{
  "train_examples": 44167,
  "crop_scale_min": 0.7,
  "encoder_activation": "swiglu",
  "encoder_mlp_ratio": 2.67,
  "encoder_bias": "all",
  "encoder_parallel_block": false,
  "encoder_width": 192,
  "latent_channels": 4,
  "decoder_weight_standardization": false,
  "decoder_widths": [32, 64, 64, 64],
  "decoder_block": "plain",
  "init": "orthogonal",
  "beta1": 0.8
}
Rows from block 5 of the encoder, named by matrix and row number. Rows with one number belong to one neuron. Each number is 500 + 25 x the weight over its row's rms, rounded and kept within 0 to 999. All counts start at 0. Numbers have three digits each. After the name is the row's rms in percent of the matrix's.
# gate: MLP gate (encoder.blocks.5.mlp.gate.weight, 512x192), inputs 64-127
# fc1: MLP up (encoder.blocks.5.mlp.fc1.weight, 512x192), inputs 64-127
# fc2: MLP down (encoder.blocks.5.mlp.fc2.weight, 192x512, transposed), outputs 64-127
gate.321 087:515513467511496445491507479512483503494490527510488503495558535469501463461494535473538484525498518552518520502487511498483514468501465528519502495492523479491536490518488512515493511474510474
gate.322 085:486489494538503488539516468532505483462441508489474518520523475494499511531550507463487543480513501501522501485504479504506484491460530485539543494536492497555527516509504500472505508485539516
gate.323 079:536539500490500511503520494525500512500474496519528489522461468488497530538481527472465508505494446475469486496502478490489532507518483442474516486533508533530555504499490472532510466496535495
gate.324 087:541482495557478532508504561523476484513479478518521471496554490485493506537492510543483494514515518473463489496523487454520486531497478503511514515515527524467497491515492518482514523540491505
gate.325 084:495449520535511490480500519524509497509484501513511534548475454505513553512488515519493495508533483497542523495526480483551483517480506532498490512547499456509497493498521521496512516503502518
gate.326 088:498541510496491492498518484548486526478532496500491511551474478470491509546539479501484545480543517470510500472537532513503493520510521461478503479531502469507514532452513492460563474488504513
gate.327 136:497533531493497540476490500478469520546489494495483511503516550510513478473510497479530505517495481501489519463518519515505524484488478475499498523467514515508509503496483470505503514514522478
gate.328 096:480523518479473542519484511498491501524507498518474494438494512493511478461499481526496509530502508501512478476502503502494512479518515482479496584510499496490522461501519464475455518521518457
gate.329 091:505543485506462509462477510487477502541531480505483516452487481500498529483553509474488464522497498491519531479479487494466516483485521482498464509463507475509511505513484494472444556472510468
gate.330 079:529453498500515478462528520526494486470532504544480489510488490472483466513492477484500493542536547497539523462512548546474483508473496509483514471501504481455509504529526466476478496522490492
gate.331 075:510498467489480510558509521516477528503509471536516522506520482503468512511545502519517528484472493485511482449505506444509487518518487505505447557515514501492544477490481505501495478495486490
gate.332 081:518510501488514481460523513514495475488537500469499535463485475530537475500536503458524511485501485501515533459515479480526499520509475463518535464527479507507506469487482517490519506463466485
gate.333 091:497503500473509520451511484508528445470484489515513481526484474496514461486487499514478462526525487470490490547461452490529494489498535483509520457534491531495505511495514539483497514512485527
gate.334 087:491479463530470501521503516452471457455523537550498481554495471542469493492488527510512503487531467499480495479516502539517506506461488504486512514513524499498527509491468485524515504502473478
gate.335 132:543520477519451485472492495506510502509503519475531474495487458481502475468408525494484579479492480517500513520522468483496484528492504528481482506508514493505516523541536509494500497524507530
gate.336 085:542486504532491499486506508509500515502537470488537527514469477503529475490518508526533478500515521517509532520507465471528540486477486483474507525530502523519489469461534462472499536575484441
gate.337 083:514530494492509499457514525487508494504445510480531481543474493486508471512513498478512550521527481485482531524488548509481468526496498531520511533487485473507499503506541531517473502488518510
gate.338 078:488516487497478488474490519521508537458502529515475525483538509487512485501494507493500494490527474470503531524514494483477464471454464546478499512519487487507460506510467494511507508463482487
gate.339 081:486471482493492503510529488516451472520509476486503524536500502510503503521501541455453474494497483485479522462499499485453495511515484434457529483471529454504520488492520470511537474437495487
gate.340 080:515503505506499505512511521539526543471502492536506502487508466532544535504467497505508483517516498534487462497493501512473478465548534507513473538546534513485505516537514499492501506490516507
gate.341 119:462493522503510484491512491511479548526522516502503488492452497481483531487482482487493532526470514492536514473521512505508492488522466460488514515470488512487482483452543490512495535493500518
gate.342 199:452490526502512552477493470509514545496499507496528509491476520498464486490517515500494529469513521495461533484498521518499547475555514484494521488498506504513476504489501516489467499493511517
gate.343 089:452517482505479475451456487482472519526495524511553489504485474473490478499499484460498476528528501495500542456516494492556491551501446489502529486509490502494501488475511543494510528501490528
gate.344 100:474493510550474495454525510483467538540480529488499529476455491471546496500536500471465495510499466484505508449506519532440476521501557529508503511491523515513523471467484528492514496510525465
gate.345 098:480496535506453525523529500531495454506541480462457495519515555468507527487508489477477442498484507479485478510471510548505529513474511538496481526519512494494486473504469504540490521469518518
gate.346 075:508517523477540500551500488519509547494495468487500483504511560476522487493503506480495512544494481498507537500487496501509489429519475497506504508516474496471486494498500471476485550531553500
gate.347 076:520503497461463526457477508511482530511461507509483473503526573525498499505502514522498457535483483506506490474503501522520485502507486501451461507502506491489479515479536498481480480498517515
gate.348 087:508497475513499508492503508505532586504482477473479487463478535512498476466486517500491525502511448485532450510483508530526518507510516513476532515533508498494515484493503503489548468513474515
gate.349 091:494531533487506506501489502497477483526507492463485497514488557603480442507537530502511510506505457476488541453504491480539466521516497538533491482490460461494511492482505481474522459506518532
gate.350 088:508464501508512515544500477490501464523521454519515492493505494522545488489564489508486481478496476506487492499465505497474524485503501489510530519474495544504492517514537496538506492496454526
gate.351 265:515482513511483461471496484520508538485486492519496489519475497469515493503482507487489522507503545500522517532497506502521515481524508519489539496469501472492530504433503499500497514490494517
gate.352 088:557474505482544509460509531480462459509511465475496496510508494509510473516525520535562511509520511494511467504525508486496479550511516513519511513515497456521511525509534537495498512524454516
gate.353 119:471510476470485483475496485510519554548541515535502498457455502499521510520500482492500486492475537505478486529524488486511472447497473429531503499491508544528492464499499482457464463493530479
gate.354 105:473518537526456519483496526456514499498501507490499499500507507546506488489520487504488504494527564482502516485528471497494472492497544468469498518541506504501540544472473481493486477508504479
gate.355 080:491497530522503490461500451479541483500463508489546497523510529531506517509497502500511477508467480503490516488503493487461499506534446507485475518559504494477498526459513469486513482503482474
gate.356 177:523504484516449536483504534516549482505516544525504526500540502554504532503426523510489502511501402517526525487482506528489526518496486535485495516505518483486517536476518522478490516541508485
gate.357 096:520516480445491472502478519526480538500517512496457512532466481494531481488545519473484551486495484493540537489508525510513514478500501481524514474508532507483508505529446547450492496525558495
gate.358 119:488476499507501433482485516482476508491483503500503483504474477523512497509476474486486533518513454499504469488513523524501495497484471483500454528503489489497535506487530498552479537498533502
gate.359 077:506521506527495505467471540480485525493490478532535512511498479521530479544520491476525477481529503519477528459473500506469482501501516493485485493489470494514502478522519525473516529516517501
gate.360 091:504505537492531457524527532521460544469479481518495485503485439464498513486518517534536505502506507497528509483462504517534459513491462475556485457540522479503518506536493508484450441473465515
gate.361 146:538468488526489534525477509495483429490494502460513457528539509534486478507447548507528565507526469524477519493483508487494494506489501567471503549534488495438512481551498518543512543487484521
gate.362 077:524480511518503490545487520506501498517525492478514510504550514491489521480499528541485473482502478459485474466533496547525532505491490497478478524491531452476519448504493517508439509495527510
gate.363 169:492488519490514489470486547462479509480507489496479503520525533474538506512494483506519478495493506520479486495493511469495484470496523528470540529496524521456509494497521520514496492485489516
gate.364 087:476496494517482460534447508467453478499508489481512488536517564527545469510498521485484527504484515496491491524457491503521492495519491550491531470513461527477481530491513442499505547530516512
gate.365 074:471508459527473480485484572493489486518530471510497525488482486482528476495519547531496506522461529525478491492530484511497502527512487518489505471551503524515496488530463492515492479535508495
gate.366 081:517520460492450492515464472517527465513536498497504500460444480545545514510495484499503543498519463513521499485474493500456527526514504528517509511479488497467519489500475514504516486502497513
gate.367 084:515480488463475560553484502539527516514496497503513493465486490471536562520480508484501451525493505485511471438488491478495445507534504463550488481480506480488529483473504513514457510498511478
gate.368 092:507489528527488478499496490520519492466516512497502530490469464482516533478552512491524506464507499483457514504493473476483482489526508474481525531504504474492486460490518526517493539503476451
gate.369 090:501488485524478475466500503500531513525505520526459490515512562504460528482519505468495514498498536499476505510493501486484524489457509492524499494476491526502518487459492461506474532448547541
gate.370 074:502524515474500540488496450489507522492516563535495490471559492489508482534488487460489463496530506448490510483495493468533485481467518493483514497485478493528507489511505498468517512538534490
gate.371 090:528506494525486524510483505500470478503515510524499507482471516500483523557511511529512527513496517521503533544482495514511478544477561557539500492523501499497513493505497575503506529499497489
gate.372 104:504469527552466540516476485473511445525465521516510493512457446509523512505500502490524457506509478489504476524501500519505496470500507530539516453513508463488537521552505493514505489496479561
gate.373 090:465523470487462506456496498492515509581487513492511541492473501463552507458549524512498500500502532488506510517469483492483525525491505453511508475527498529524489476512479523479475526496505490
gate.374 084:476492451526459518511491505550479475494523487495525470489518541523492504517483484495481552573498479487501512504491480486470460475548507545488489476517498465505497471531538476482468456480478501
gate.375 127:475527538530504447490476493544485537480510501502517447511475457535495503486443476480531528511520595528505493508487515509534508491475475489497498541489494506480514523488534503473483504508506490
gate.376 083:527473488489503559521486469507497528481497478507520435501502541485502542511529531509508455471506532520494553561478505472531509539511467510497503481487559527487511448485521524510487500543486484
gate.377 076:505520501492509496511469545468497462465507501511509440526520481482532499499476463518492496486551482511503488505503551510471522511472519504499510493527466493503457524438539528490474474505504476
gate.378 073:489470534506504479505480515483523532497532512485493512494512481501482487499460499537479483499574502508529503494483512545489492528456492496488525552484464496476510526550525475511501495537509550
gate.379 080:458510500435511485479517539489495475467525498454487493517534491475515472467481493503484477492489492473521496452517500493521508483529482518493482540526531515503509488495497449507496496492509504
gate.380 097:532538498491475453493499504511495466456533509492495503521524488493486521508519495529476472501541480518519507530532499480504484464525496491506532505511524463492486511554493477494532451465478486
gate.381 090:490469490526507546502506508508491453482469497485516462480513511494510487469466513508507508480520484480508549444518542484526495444509471517484535456531508525502548498510488531463539468507475473
gate.382 097:474513544514516490477528539562502540515516527535491497495509480515493533530514458554506487532480521494481489501485492471510470506512464453552490475493470513497498493538511492504463523515506500
gate.383 104:504509498474521445487549468516505502487490513483485479519477470442533489509500541496486480503474525511516488483489503516500476490506499501567505512473497525537516489520454505491495527525479509
gate.384 087:494513498498525466449484528511484500464514500491505485464491452516535479517463466535557509522507502463499496511529468520542503464478489501501531470511527483495459494465504483489449491506519500
fc1.321 093:471515485513507535515491495465499461467493495481479459518553509500464499497440476483510470479500534510505474520546543501478487489505530495451464477506448492482515495525534512499507501484486478
fc1.322 090:504511506513496524545521526507514449432505486545485475478522489503495505520485513500476512502511501484504500525507498492489519503496487520559462447496493491535481490536554505506504477484463495
fc1.323 089:512483517476513462492513477492525520530481501525483449484488499539483474498465522505521492503479479522526478523535502507532540529545453521556505509504498445539482506469507489533497460513479514
fc1.324 085:502456485507562495462524512499483471502542516536515471527475487529450529492549463483474529477501486500456479466514475486492522513489470435508480508552471513516485486493495524483537515476461487
fc1.325 080:530479481484549510508541491517492516530538521532494498459541519526527544486463490463494514515509500490497507567524459555489451504504532489507495499497473528484532541520505511501509488505543555
fc1.326 086:500537537524450503467520482467490516522534504504478497517476454508536502499486463470497526474542491478515470490496448523459529499484494503482518534498509532510531494499474530497514482506538473
fc1.327 134:510506503509501493513484538477497487483496508495489463508528516523468505491460555532525535518483540513521504500490521527498500502488496519490465524499501496504519528531508456512515538494527493
fc1.328 090:489515479490480451487514543533537505473543491501476522510437547466490495497504490482512464518465511495484483466501489545455507523502544487528484546485496518526534466499491441483496540479513501
fc1.329 087:520483503522459487458492548506506485484509454460497495500506509507510483510422497524519479525533485482526477481505521511480504501493476514468522537532520514520502477471551491473553492490485560
fc1.330 082:489530454510485460475513515460486485500510488503531501528562485494499544528490510517452461492502485525430482517476530471496497515501498531490492540542441497502504534515496498514477498472502491
fc1.331 083:469515504486522465506475481511472539515527533492485511540471454476504458524529472495516501513474528504516496481514488517547503492494510476477506456483448471529501470490469480461452507498458501
fc1.332 078:490529530520498465459508521540506446497502464526480473458494522511511502535521467484507468477495499462516527482477457531529538500482488496510470482525501510486462506474502448501514462516502454
fc1.333 090:477517509525511510484510533539430528510526499461512503509526489472529490498525481465495525511489534494531528496514516475494517510500512515487501501526506516513480544556500518528482515551503479
fc1.334 078:456480502479469503512525471520507461461487521475523488484462468486490489509474508462500496530477517493484450508496550506511490514489506514500482573493505466456468485501485514500515508482465475
fc1.335 129:472552505499475459495518485481512522457498469494473513463487519488500514515557470518491483503525559501528448475498519495494483490448515486504519513499487520540462506485482454491512483487481482
fc1.336 081:491513498526463477473471540473499488495511514522507472492486511451523502464462497498501495496478469525506457459500470518541511469463443535487486486489537538505490470532500502536495486476516507
fc1.337 077:498491505494537504514486476512501472540505518526493490518495521502481504531500473504507509539475462482474484517513482512503505508478504525489524468496487497464569462459531543523528479524512528
fc1.338 082:479517498517463454546481537481479452524475511488513482477492477459521482483511503481491520515483528485490483492548523540525540451498479499505473489508511497531512539545482492503475500516522511
fc1.339 078:485493495446488483539476512490509515491466540475446508524502509479482487493504529479456497451491514453508478470511486449491530525542490507477467450509455506473519477495478533512494491479500467
fc1.340 092:475458523482536507528534466485534507508487496516510500453437509548469545527480470449494537514496516501491498493474477488502492454495471516515516523454514489462505520459528510506475481520472484
fc1.341 119:508516520495519497447517541515514540506511500501479451523500503503498508514498492516508537471524496498487507519527525502522508526493480468526506453487482529483522445481514493470499439542499513
fc1.342 190:521528507520487468506491520482517469489511526507482528522524526496535503523489511512477508528502560526536439519534484493498488519478515482486491514496511479509527495519505509514502489490465493
fc1.343 084:481522508495538514466498477490521513479544491487518522477528529475504487484491503492508474490510477516517495464507482473479537491498436456518537478483495507476492477490511480519471530545548469
fc1.344 100:504495492494554516526498502494473459516514504513499476510530468520496528532559522497505482480486515481499504471428526470498525475496537488503453496520541452499503498492422461526492533497507480
fc1.345 092:524506493498561472536475505516532521504516465511476527473518523496496475552518489480503470491508481515521476506505496470491544518476521446540497510496481487557523505453499491480498474495491481
fc1.346 076:517506541499489524503520474461458534548513436499493521506505486547480488484481500518528501482463511515484479426450465482504541482508433483485521522521501498462496468513509522551512477491486518
fc1.347 078:518523485532509507516482482477489520500514522530459451490494507490467492513511468519522492468511562487504518486524499501519469532511462510548496498543504508468462502514519494479485495456491507
fc1.348 085:501502523496493471489504481536507472507497523505529516498516457542539536467537505468534489531491457487527516450474483516494505525529484478480536457541480515506465482478489511476533531480489495
fc1.349 091:479509496482518497487473485496488487531490489506475508503538443499557507471523482478521530503483421476501489513538466495461531459533498488489499454472503444511481516523479485494495512498526485
fc1.350 100:513505536496536499496514495494531479493539470477482493557500508557498453503510501467492485473496532494486477551496481501510483517493486507482520468518486500503471535479474511483495548452503521
fc1.351 248:500505474460496493539511499500453492471517505519534463490453531502463481492513504524538469460520443456491500486488493503475506499473520518476498496521466514498485495516489477519515489470494476
fc1.352 082:503537491455471520491502500454503476531527525513497540435524497491478465467519510517501506467477541474488516452492460520476528495469494502495497470497516495502507507491490506519471513529532552
fc1.353 105:506530480469544506537483510521538494489525506514500493514506468509463492497523510499519477519483530485521478464497494475451531517518507508501527540497508499520501508521499527505512470478523519
fc1.354 091:519514509506486475496482491496504546523506522515504553497495473495491531497509490493494450542514486499533529468487509495434477512497490482526557503507470493517523539517477480507496477496487488
fc1.355 088:506533493529528529479472506498504545484470509492503452531491506514471505490452521512513497472480542491564571499529429491479490526529477490485507539480524458510484471487504498441514496508534510
fc1.356 179:522503492506492482499534529522511522498510518523491463500479479482510523521461487488499512452493457506476490460494473498523487486506470522462493523468509472496506489548501536496492516507501514
fc1.357 098:499463527510482452468498490489518500447497462512498482535501496461484520528450506475516479509502480483514540458527496501520485503527533490493531469514477506504504498467556535512501485532490498
fc1.358 109:481529517481489514544500517506484459463498447501529493505529556528467488507496494564501475487504510496491476550500473518503476512493518505476527562471517527477496493514487470501517488483502486
fc1.359 078:540496487502470501513509506550492431499496466501458495530535516532483555482541501510511475462508517516474470487505552483514521476486467539458496558485522488482461498479499483465567513500515456
fc1.360 089:479518462486505514480497491483484473487480489500514490494504503489485458522466506528489579489504561491531518550535454452479530477514473515494509532490491520505534513495536502486485487535504561
fc1.361 140:515468525505514527460481529511538516500500498498502471526530468483450506488384501521500541517492483508526504467507515491523503506498456536490500517491503488510522514510546496518512522502480506
fc1.362 075:520507503514511469503510499525499497493527480465446502472515515529489516492493475452505488483467485506518521538508526509508521451514533503452516510495523508511510525516502451524508481463503510
fc1.363 175:496518487543481467533492462511507478443488505516496467531504517525529513493512485507497462497481532482534464518470498521452510516524477521491503503484487507503522508500480502500491517525502489
fc1.364 087:518483511529522480491517476501536510524502463508524496530466505515537538530527516489499514511462508488481506469514485472498496472486465441492485456461483506485478468506486460514483493514506478
fc1.365 078:502504520492492546471486471454470489476521499525524493497500458511525509487501511477477450540479517521430477533503507458515507560521539483509493505531503468508479510479475517503490462499498530
fc1.366 081:485497543505492512512465472496554498548518447490494496502509497538533511490502497465483502478489502513502502496494510481494514496516464530468472548489475524465495532528494470471532484438483516
fc1.367 092:472532495513507480495529539498478485550508516470457463495543484496524479518527464500519461499511472496499484511509454493516509530517512484497561469498462524507534509456522488506499535540467479
fc1.368 093:489451501499505506498502475519505509512484489516469531484477475529497512515514529497510492450545503484517522518517518492460504515530511521524483488482498481535506466513457515493504543505475471
fc1.369 087:463494513492457531497531489463524517506523465488469472483514447486517509443506503487503528489504505478520502471518508526522490492548491486480479467504482507532527497536515489514502465539511498
fc1.370 079:533520443482536549486497517464452556462549511467503535515519480511526522511503469488504511506476503475434568498471497507476534477516507560536508493475496498494529494513499495503492519508509481
fc1.371 090:482473460499474532486500529495479465487486502518512489503527471444493503529539538495490474515508485512524490498477475525475480502492518552495525508474522498496525532498457485533526512514484463
fc1.372 085:502521497485493536465512513504508517538518505514530473477494501512497507506449494518511521521529434507497508506519509516513475546481494453518509458499479506469523494489545464487502463514536549
fc1.373 091:507530535493535496552502480493500498500479482515476494477468529468499452460521516519480493514509464534492482520492515463463530483499542549520508449498524492520464534517485503493499450514496438
fc1.374 081:517489515494558500514566493492499441495503508483512497550497531511493484483483491459504479532485487498514496480457493499482496512530494503540520516491487470514480561486519537448534479450495525
fc1.375 131:516500541500497514496535476525500526510468536510491521475539560524487521511481471480509488509492456486549528453479495501526496495481482520501506445521521487457536506444476482514487509507515499
fc1.376 091:514505521514499528538513527507509494500497470495476454531486481495458481494488514523534502487482552497504518530482486491501508498514495470498520507457548483475502488515508483505484494505506501
fc1.377 076:492509484466525519505491526487503480524503559487471528494513538505478476482520520491499478498517527498481517531486497528502486469508514508503489522491486509472533536523495514526495523529462477
fc1.378 073:551461495484482537489538488489503494482517539487498498517491535499512489501504466510516482471495484519537480514464492524516491500507512469493486508500535478513517498502493516553488505468471513
fc1.379 081:519514480496518553534477485518503497469521514506476480495497467509491529534527496541536468493513553519501494470482519489454501461457498539503530469527491482489467508503537550504466494483486458
fc1.380 098:537499490475454458471521469498515495495479474486482497512482540502473458472494493507539489458471483467495500516516504479504488520519501490464498510433499509509503497455573487506537497485518511
fc1.381 097:471499510513463498536509542519492439524497497475512482460524485493462495465492505539505529525508468518539523518519516501538492489506498462478471434497508509472543483459531521532504483494482521
fc1.382 082:470474500507474555495522512530516519496509499493506482456520515520465504472511518462536503481534522513481482525499495452528500528462447467532533509489500491504503471503496496477465476502481498
fc1.383 096:530480491481520470500463505499518472472483464503501500484484532505521486500538497511534468537486503503456521518513506514516529488512501469492509476516520507498500497466533446519524521482481510
fc1.384 080:516518482505523487515492463494565494492515529520533527508484508534530515490485506497489549461484499484545517522482506514531485537522536486478499513507537522541431485504480499501482493532510509
fc2.321 089:494489519466494521500465508511513589508525482520509539498538515527558494454487497512541536479535549509509509453492472493532493496481484539451513509501504469510522526515462540482489497499526511
fc2.322 093:512521520512457500489524523532488527501503499547512470517521499483490530469419489493554475514506504502479495448470484496514507535477531503467500505480480526490463518527516506481533473542485563
fc2.323 086:522499502500517522489474506520516533537528466480499469476514464528555493491443478518503499547491510535504533530492535510478517483460490490527537518493462492476494527510459528473471443536502501
fc2.324 083:499473510491495479494487519507504514464508526481478484497512478515484457481500455443515492491470505494497485484492484481471556472474442516556525510485507514507498472481512465507492529552492447
fc2.325 079:493557529469523497524482530536485495499478501500497504506496461423528551531481505519468521534523510483423505539506433506498512518518487525486521474492483497503495480505517533523478462517486442
fc2.326 079:552506479483474530505518493499501529552528515504469528538459519488465507533546446494528515505556519473469503525556464510488519516504547511502531498479466492458516479471479535511534483494518496
fc2.327 143:478525463454561511500518534474472499499524480478494509504536498533482474475580476535498509524495429497492488524493517510495493538516495495445495541493502486482512512505471484505497480474505504
fc2.328 091:498501489504494541497495497473519455522492513487514517534475508516494480476504472503505533490482465510532488492507483511519518488475480489526463451480536490525469518482480507495511506479511503
fc2.329 096:498479523509463496503509503475495526485489511485512516505516494551503494490397480534510495494536452481538478498516492541511508526521515513507478497508496537499501494535555546495516503521528473
fc2.330 082:530489487510509511502465453511482509477501528511519508506466469513492506482553495470519512499540517495475498516527571496518485477483461551498493479493475489473476467559466478462501500479536531
fc2.331 083:490499512480484468488490530488493488520526529484500477471514580513528485484536479474489548500518505519498471478518505484468528488511522471500504513488493468478509514493498545503500482519540533
fc2.332 083:531508477503542500479492494525533492495494489523499536500509533541510481509493554505534527489501471504531469433479503524532488461526471526554497472532510504488520481452555523510491496494488506
fc2.333 090:447477506482483552485501447450491447503526486496544485510552474536523515494539510526514512486501447467522505518509458496467466500487483507435470487539544529471500499516500501483512519470493551
fc2.334 089:530505499471449512494497527560485507485544492514476499513447520497499482480483486515484486536511548483447503507507485530493516493566518511503510567501519508523485472549481505511437530540506517
fc2.335 143:488519498494525537508504484495505478537494492493510500524556524459507497491479501527474502520504482512534521544524517519493508518535494484511537426494495491486518516484474495504502484446499498
fc2.336 097:466503491483457500530509510516496537497489481484515503516508500492482499497468493492528471494527512470476513489521544517476505538470498497485514505482525508506511461497451529480469513496532475
fc2.337 083:494492496476530481493503496503516490520488519497482521454527482525516503489506550478511516534501509543485531540495531545481493505465506495525457450493510486512524484491496527471525497430530482
fc2.338 086:518508452499501503487493492513539481487513541492499514517524496499506472491516498489461516536475449492484489560499464489438467506455464496490485513499475534469535483458459525488535478496502481
fc2.339 080:510473480576493477535471492502545524520494524530455444535482499521524535520518494501541461514493500485500506521493495497517543520502517493519485492524507493463455519491463492504535544476468519
fc2.340 089:498475484469507499552476483496520495528507502533515531535469480497501516506512494524511507457516524492494505482486516551481535466524455555485497469548489516504487491461505535460481532500498505
fc2.341 115:488529518506525491483504530494492546475504489511532463478462460507542525538430490526501486479517522493497499464517508493506487478490501494488494518528546496504494513563501514496492517556498537
fc2.342 158:499481493486513585513477500495491540511491550487477509511436498499515486510524490495539537484501507529510507500492465489493470531499522495472514417534501497476493511528488502506490544514538484
fc2.343 093:519456470512512490452434466517501486471498525490538454474545436464507505485502514492494484461510503526491520520494495526489523523475484495476512439512491479474523502474477531474500503516524510
fc2.344 104:535497490523528476494508523512514433487481512493499526513512500480478541518534519463500478497486503534488497472491533481479482525515491529456493488503518459526534521459497499530458459431481518
fc2.345 095:498486557528496482499506528497486543476527488487501467495475519505469519530470469485489491494485552476490490533487471486496522498502502453455487521499532485464508463509466460521530505480504510
fc2.346 081:487483522523505523493484495506489477517490504515514471505517518477523534567448529504491494491480523564482512512459523561453455503530487479492452467514496519526502472531469448448517487508429517
fc2.347 081:549510500509540457538495495496517493534521505481489465476538440460472502546499539546464510473515480512504539494471515514486541502471497534493496543490496515505487533491518514528511519552489464
fc2.348 091:485517492440501495466490525464483531507536490512503499492499460480529452517458520523519482502527475512489481534467525490525501524491501517493497494501506469496465504520487525499497525493512482
fc2.349 095:496521482494535533524489490473519494503478517534472478479492517506496501510468523506549510472511440472501506495496489486518478500485500468496462475497516556494504495495487478515472486520513478
fc2.350 094:477484513462508491502508518485529487482475476510548506461487511507477517498480515482489503511462408514523515566480478513503512520486450485524483494503515498508496517493534486525481495521498482
fc2.351 148:526499499558514487500536494512522533500502573487502521507516496484506502531431488504495526496476502454484481484491512513500513537500477507433525530487515476508499500505528541486506500496521505
fc2.352 091:496464518490494544524506445504491499486483482492543504492491465506473522524508524493510512528503466528472492473497496494501500552495507510486456481508523501534479499552537499498489530488494523
fc2.353 117:521508502496595501510488496458450492507504524473506549524518507508525495489483536512498481491507474497516502486497532512513462509478509518479488491477469462505509469487514516537508501505486520
fc2.354 096:467489466537516486554491521535510434519515505497494504489512491499487512516546506517445533531470517509524497532494487515519504494522472484516455523468469517527525489483534480488518470492499509
fc2.355 082:467493467531469544465503495533512503550495528453487481504489483497479575451535476497531480454486526489445517465483516529519520535573499515504527492511471526447476519491491522508457515468488531
fc2.356 184:487515500509546484512487508494458536503479448477504469498472499445464526489452468517515492515482473503502500485515512506475470503519464518525510534492489506503506491509472450498503469485495491
fc2.357 100:485468534479486546510535507491522450508493507483493486497559495548481508492501489516513514459461438482485502547499539529483495480465508496500480495514479494504502511523497485517533492530462513
fc2.358 129:476487485515497482518539499454479545509490494500510476471487517469478473473523439533520474487504510496532486462513496509495537479482498497482549505506522522475465497517519510527460559507531470
fc2.359 077:511510472494492501482469536487530490529438514489490467504481567485507484435482521492469525530529486495487501494510512487499508481526448510529480487514494508542476484517456448519492495481482492
fc2.360 087:528506542507504477493515517493494531462486480509499507479491518522505479508429516481477502499472549500498512516486518505486494498486501464474451540524485490489509527507514455465507518492485512
fc2.361 155:509526494523482472511518520500482471487507459509492489479467521477441508534562491517511472498482545517464493500500498486479461507498483471471494520520508507496476479466448487497514466450488495
fc2.362 090:515505528481485498476517514483497537486486496479482456503504459502553498534491492524517476462544511499517467507510518481474476480499527486487483521499485541511493487509525527495457565516512506
fc2.363 182:476486508494505489503509501491491504500530448446548486463516513476496521494500503489500506513477520488492530524529468496506446483487516480543462482523482450480514474490453476514502525567513517
fc2.364 090:486463509526511517520511492492487485505510483460488491490514510494487527539475517500532542496495483509498511537511536511467490486507494495543469517487516512489502493495473503504541508500460465
fc2.365 089:487499525453498486523472501481530462487538457465503488529479493497479487489502539469445482514485517497507547500504487523488472505505501513485471495497470503511450494487441490487498514498515478
fc2.366 081:492532484461469481481488476505517541449500510479490468526526502538515469497502527498526445529496509466507527499497497468480497500487480505474481528503520487526493512534508471556548515529493529
fc2.367 098:491507500492441492519520461507487461524498533528473521507484520474492488498528513489486503497536506489560505519467505530497496517518497506444477483517499486504485506491471521492448488507456551
fc2.368 104:510528516516538486440530512530489529488463545497494516516489489516484518445534487511504542552480513517520519558510510573537524511492480500533482473498467558497520525497433496485511493547517481
fc2.369 091:485523541490524514527543475503484484473494520514494487513458490567479495465463514475501536539465495528534513507473482537470504452507507466500524492498494513493524508517466448479513489484466486
fc2.370 084:467502527562483490501520520482501491526507525531500486463460490487522516502498536477518511503510522514506504515480501478492520509496499488483450520470523485502502478495530476503493487453476496
fc2.371 099:509563501537475471489507525527528539503495487499501475506529504528504497491422455464500535456502516490502492521463505501471486499533502480471515544471466504525482439506497484478456513505465505
fc2.372 105:480458483526503520531524480540463492529483503524515511525494521517519530492560552534521506502504453508521504507494493533470546479532491493506490508512485545479528526486428508504498489460533497
fc2.373 099:482502539507510492494492496544517484551500519439508520497479442498503490504540448511495472529491533502527489468526506488505494543525483508501510455489474528469538506479441490529470484475504490
fc2.374 076:511468479540495467463563519502493469479511516518476508435487465504539462499489435455526486494508494491487504526461504547481523481466514511509489509515505548524505498510504480522517459480510467
fc2.375 133:517496505475516550483509514530517515494494489529489507447503457490504478529406497525531516495511536510476501514519526503535519500488503485506494496496503495479499516509484541477481492457536515
fc2.376 096:494502475485538488503495514468534500520464507518538488505494516489505498511452434508501488462442493514498501514506493492476483516510499504512469502490481525506535464514522494516523512542490512
fc2.377 085:480503475517531499470515484508516489481512514496458524477484513518512463511473472520484540484485513447572456449515500494497515513483510532531503519498517505476517510520553516510520454484544519
fc2.378 087:557486487516510485482483509466482528438497468527480500480507487458505482536519450475467488449551511512537484497479532496515487513522510478478492504478496518550495519499476494478516515490484511
fc2.379 090:452489462522497502513549519500507462481499515497515507488512479498513529533557545446525513505470507483493490476507504482493482527506517496491496502512510545514512469483525491554491488503509461
fc2.380 110:521494496495475508505488561480510439485521510533511493511530452519526514528482502496517451514516476475493504469481471504444483542502490521461530481490507488513489478504506493479479492470501553
fc2.381 084:531506484501542532522495505513489531461492501511522472460480487462511538513546524515514496489521508496514476516486519498507513500469516517529494452532495516496524444492465504493473495487472493
fc2.382 092:509520492463497480449494518522504517476534510453481500512500530501482499476442466487483517499508528502500514485446558543481463506525457448483533544483483495508448509497498499470494513525480494
fc2.383 103:474518470511527482549496469485505509527491498493496539502502488460529520530532520504473516502486600519480485464490561488509517506509464507473532505493501524486461502491482523465488514478523524
fc2.384 091:499488451487505434480527534484530501502491498513458467509494521505508474475579502543493509500526465511502505487494528467479500548515529519507476461458492456485435482502489475479482508491498517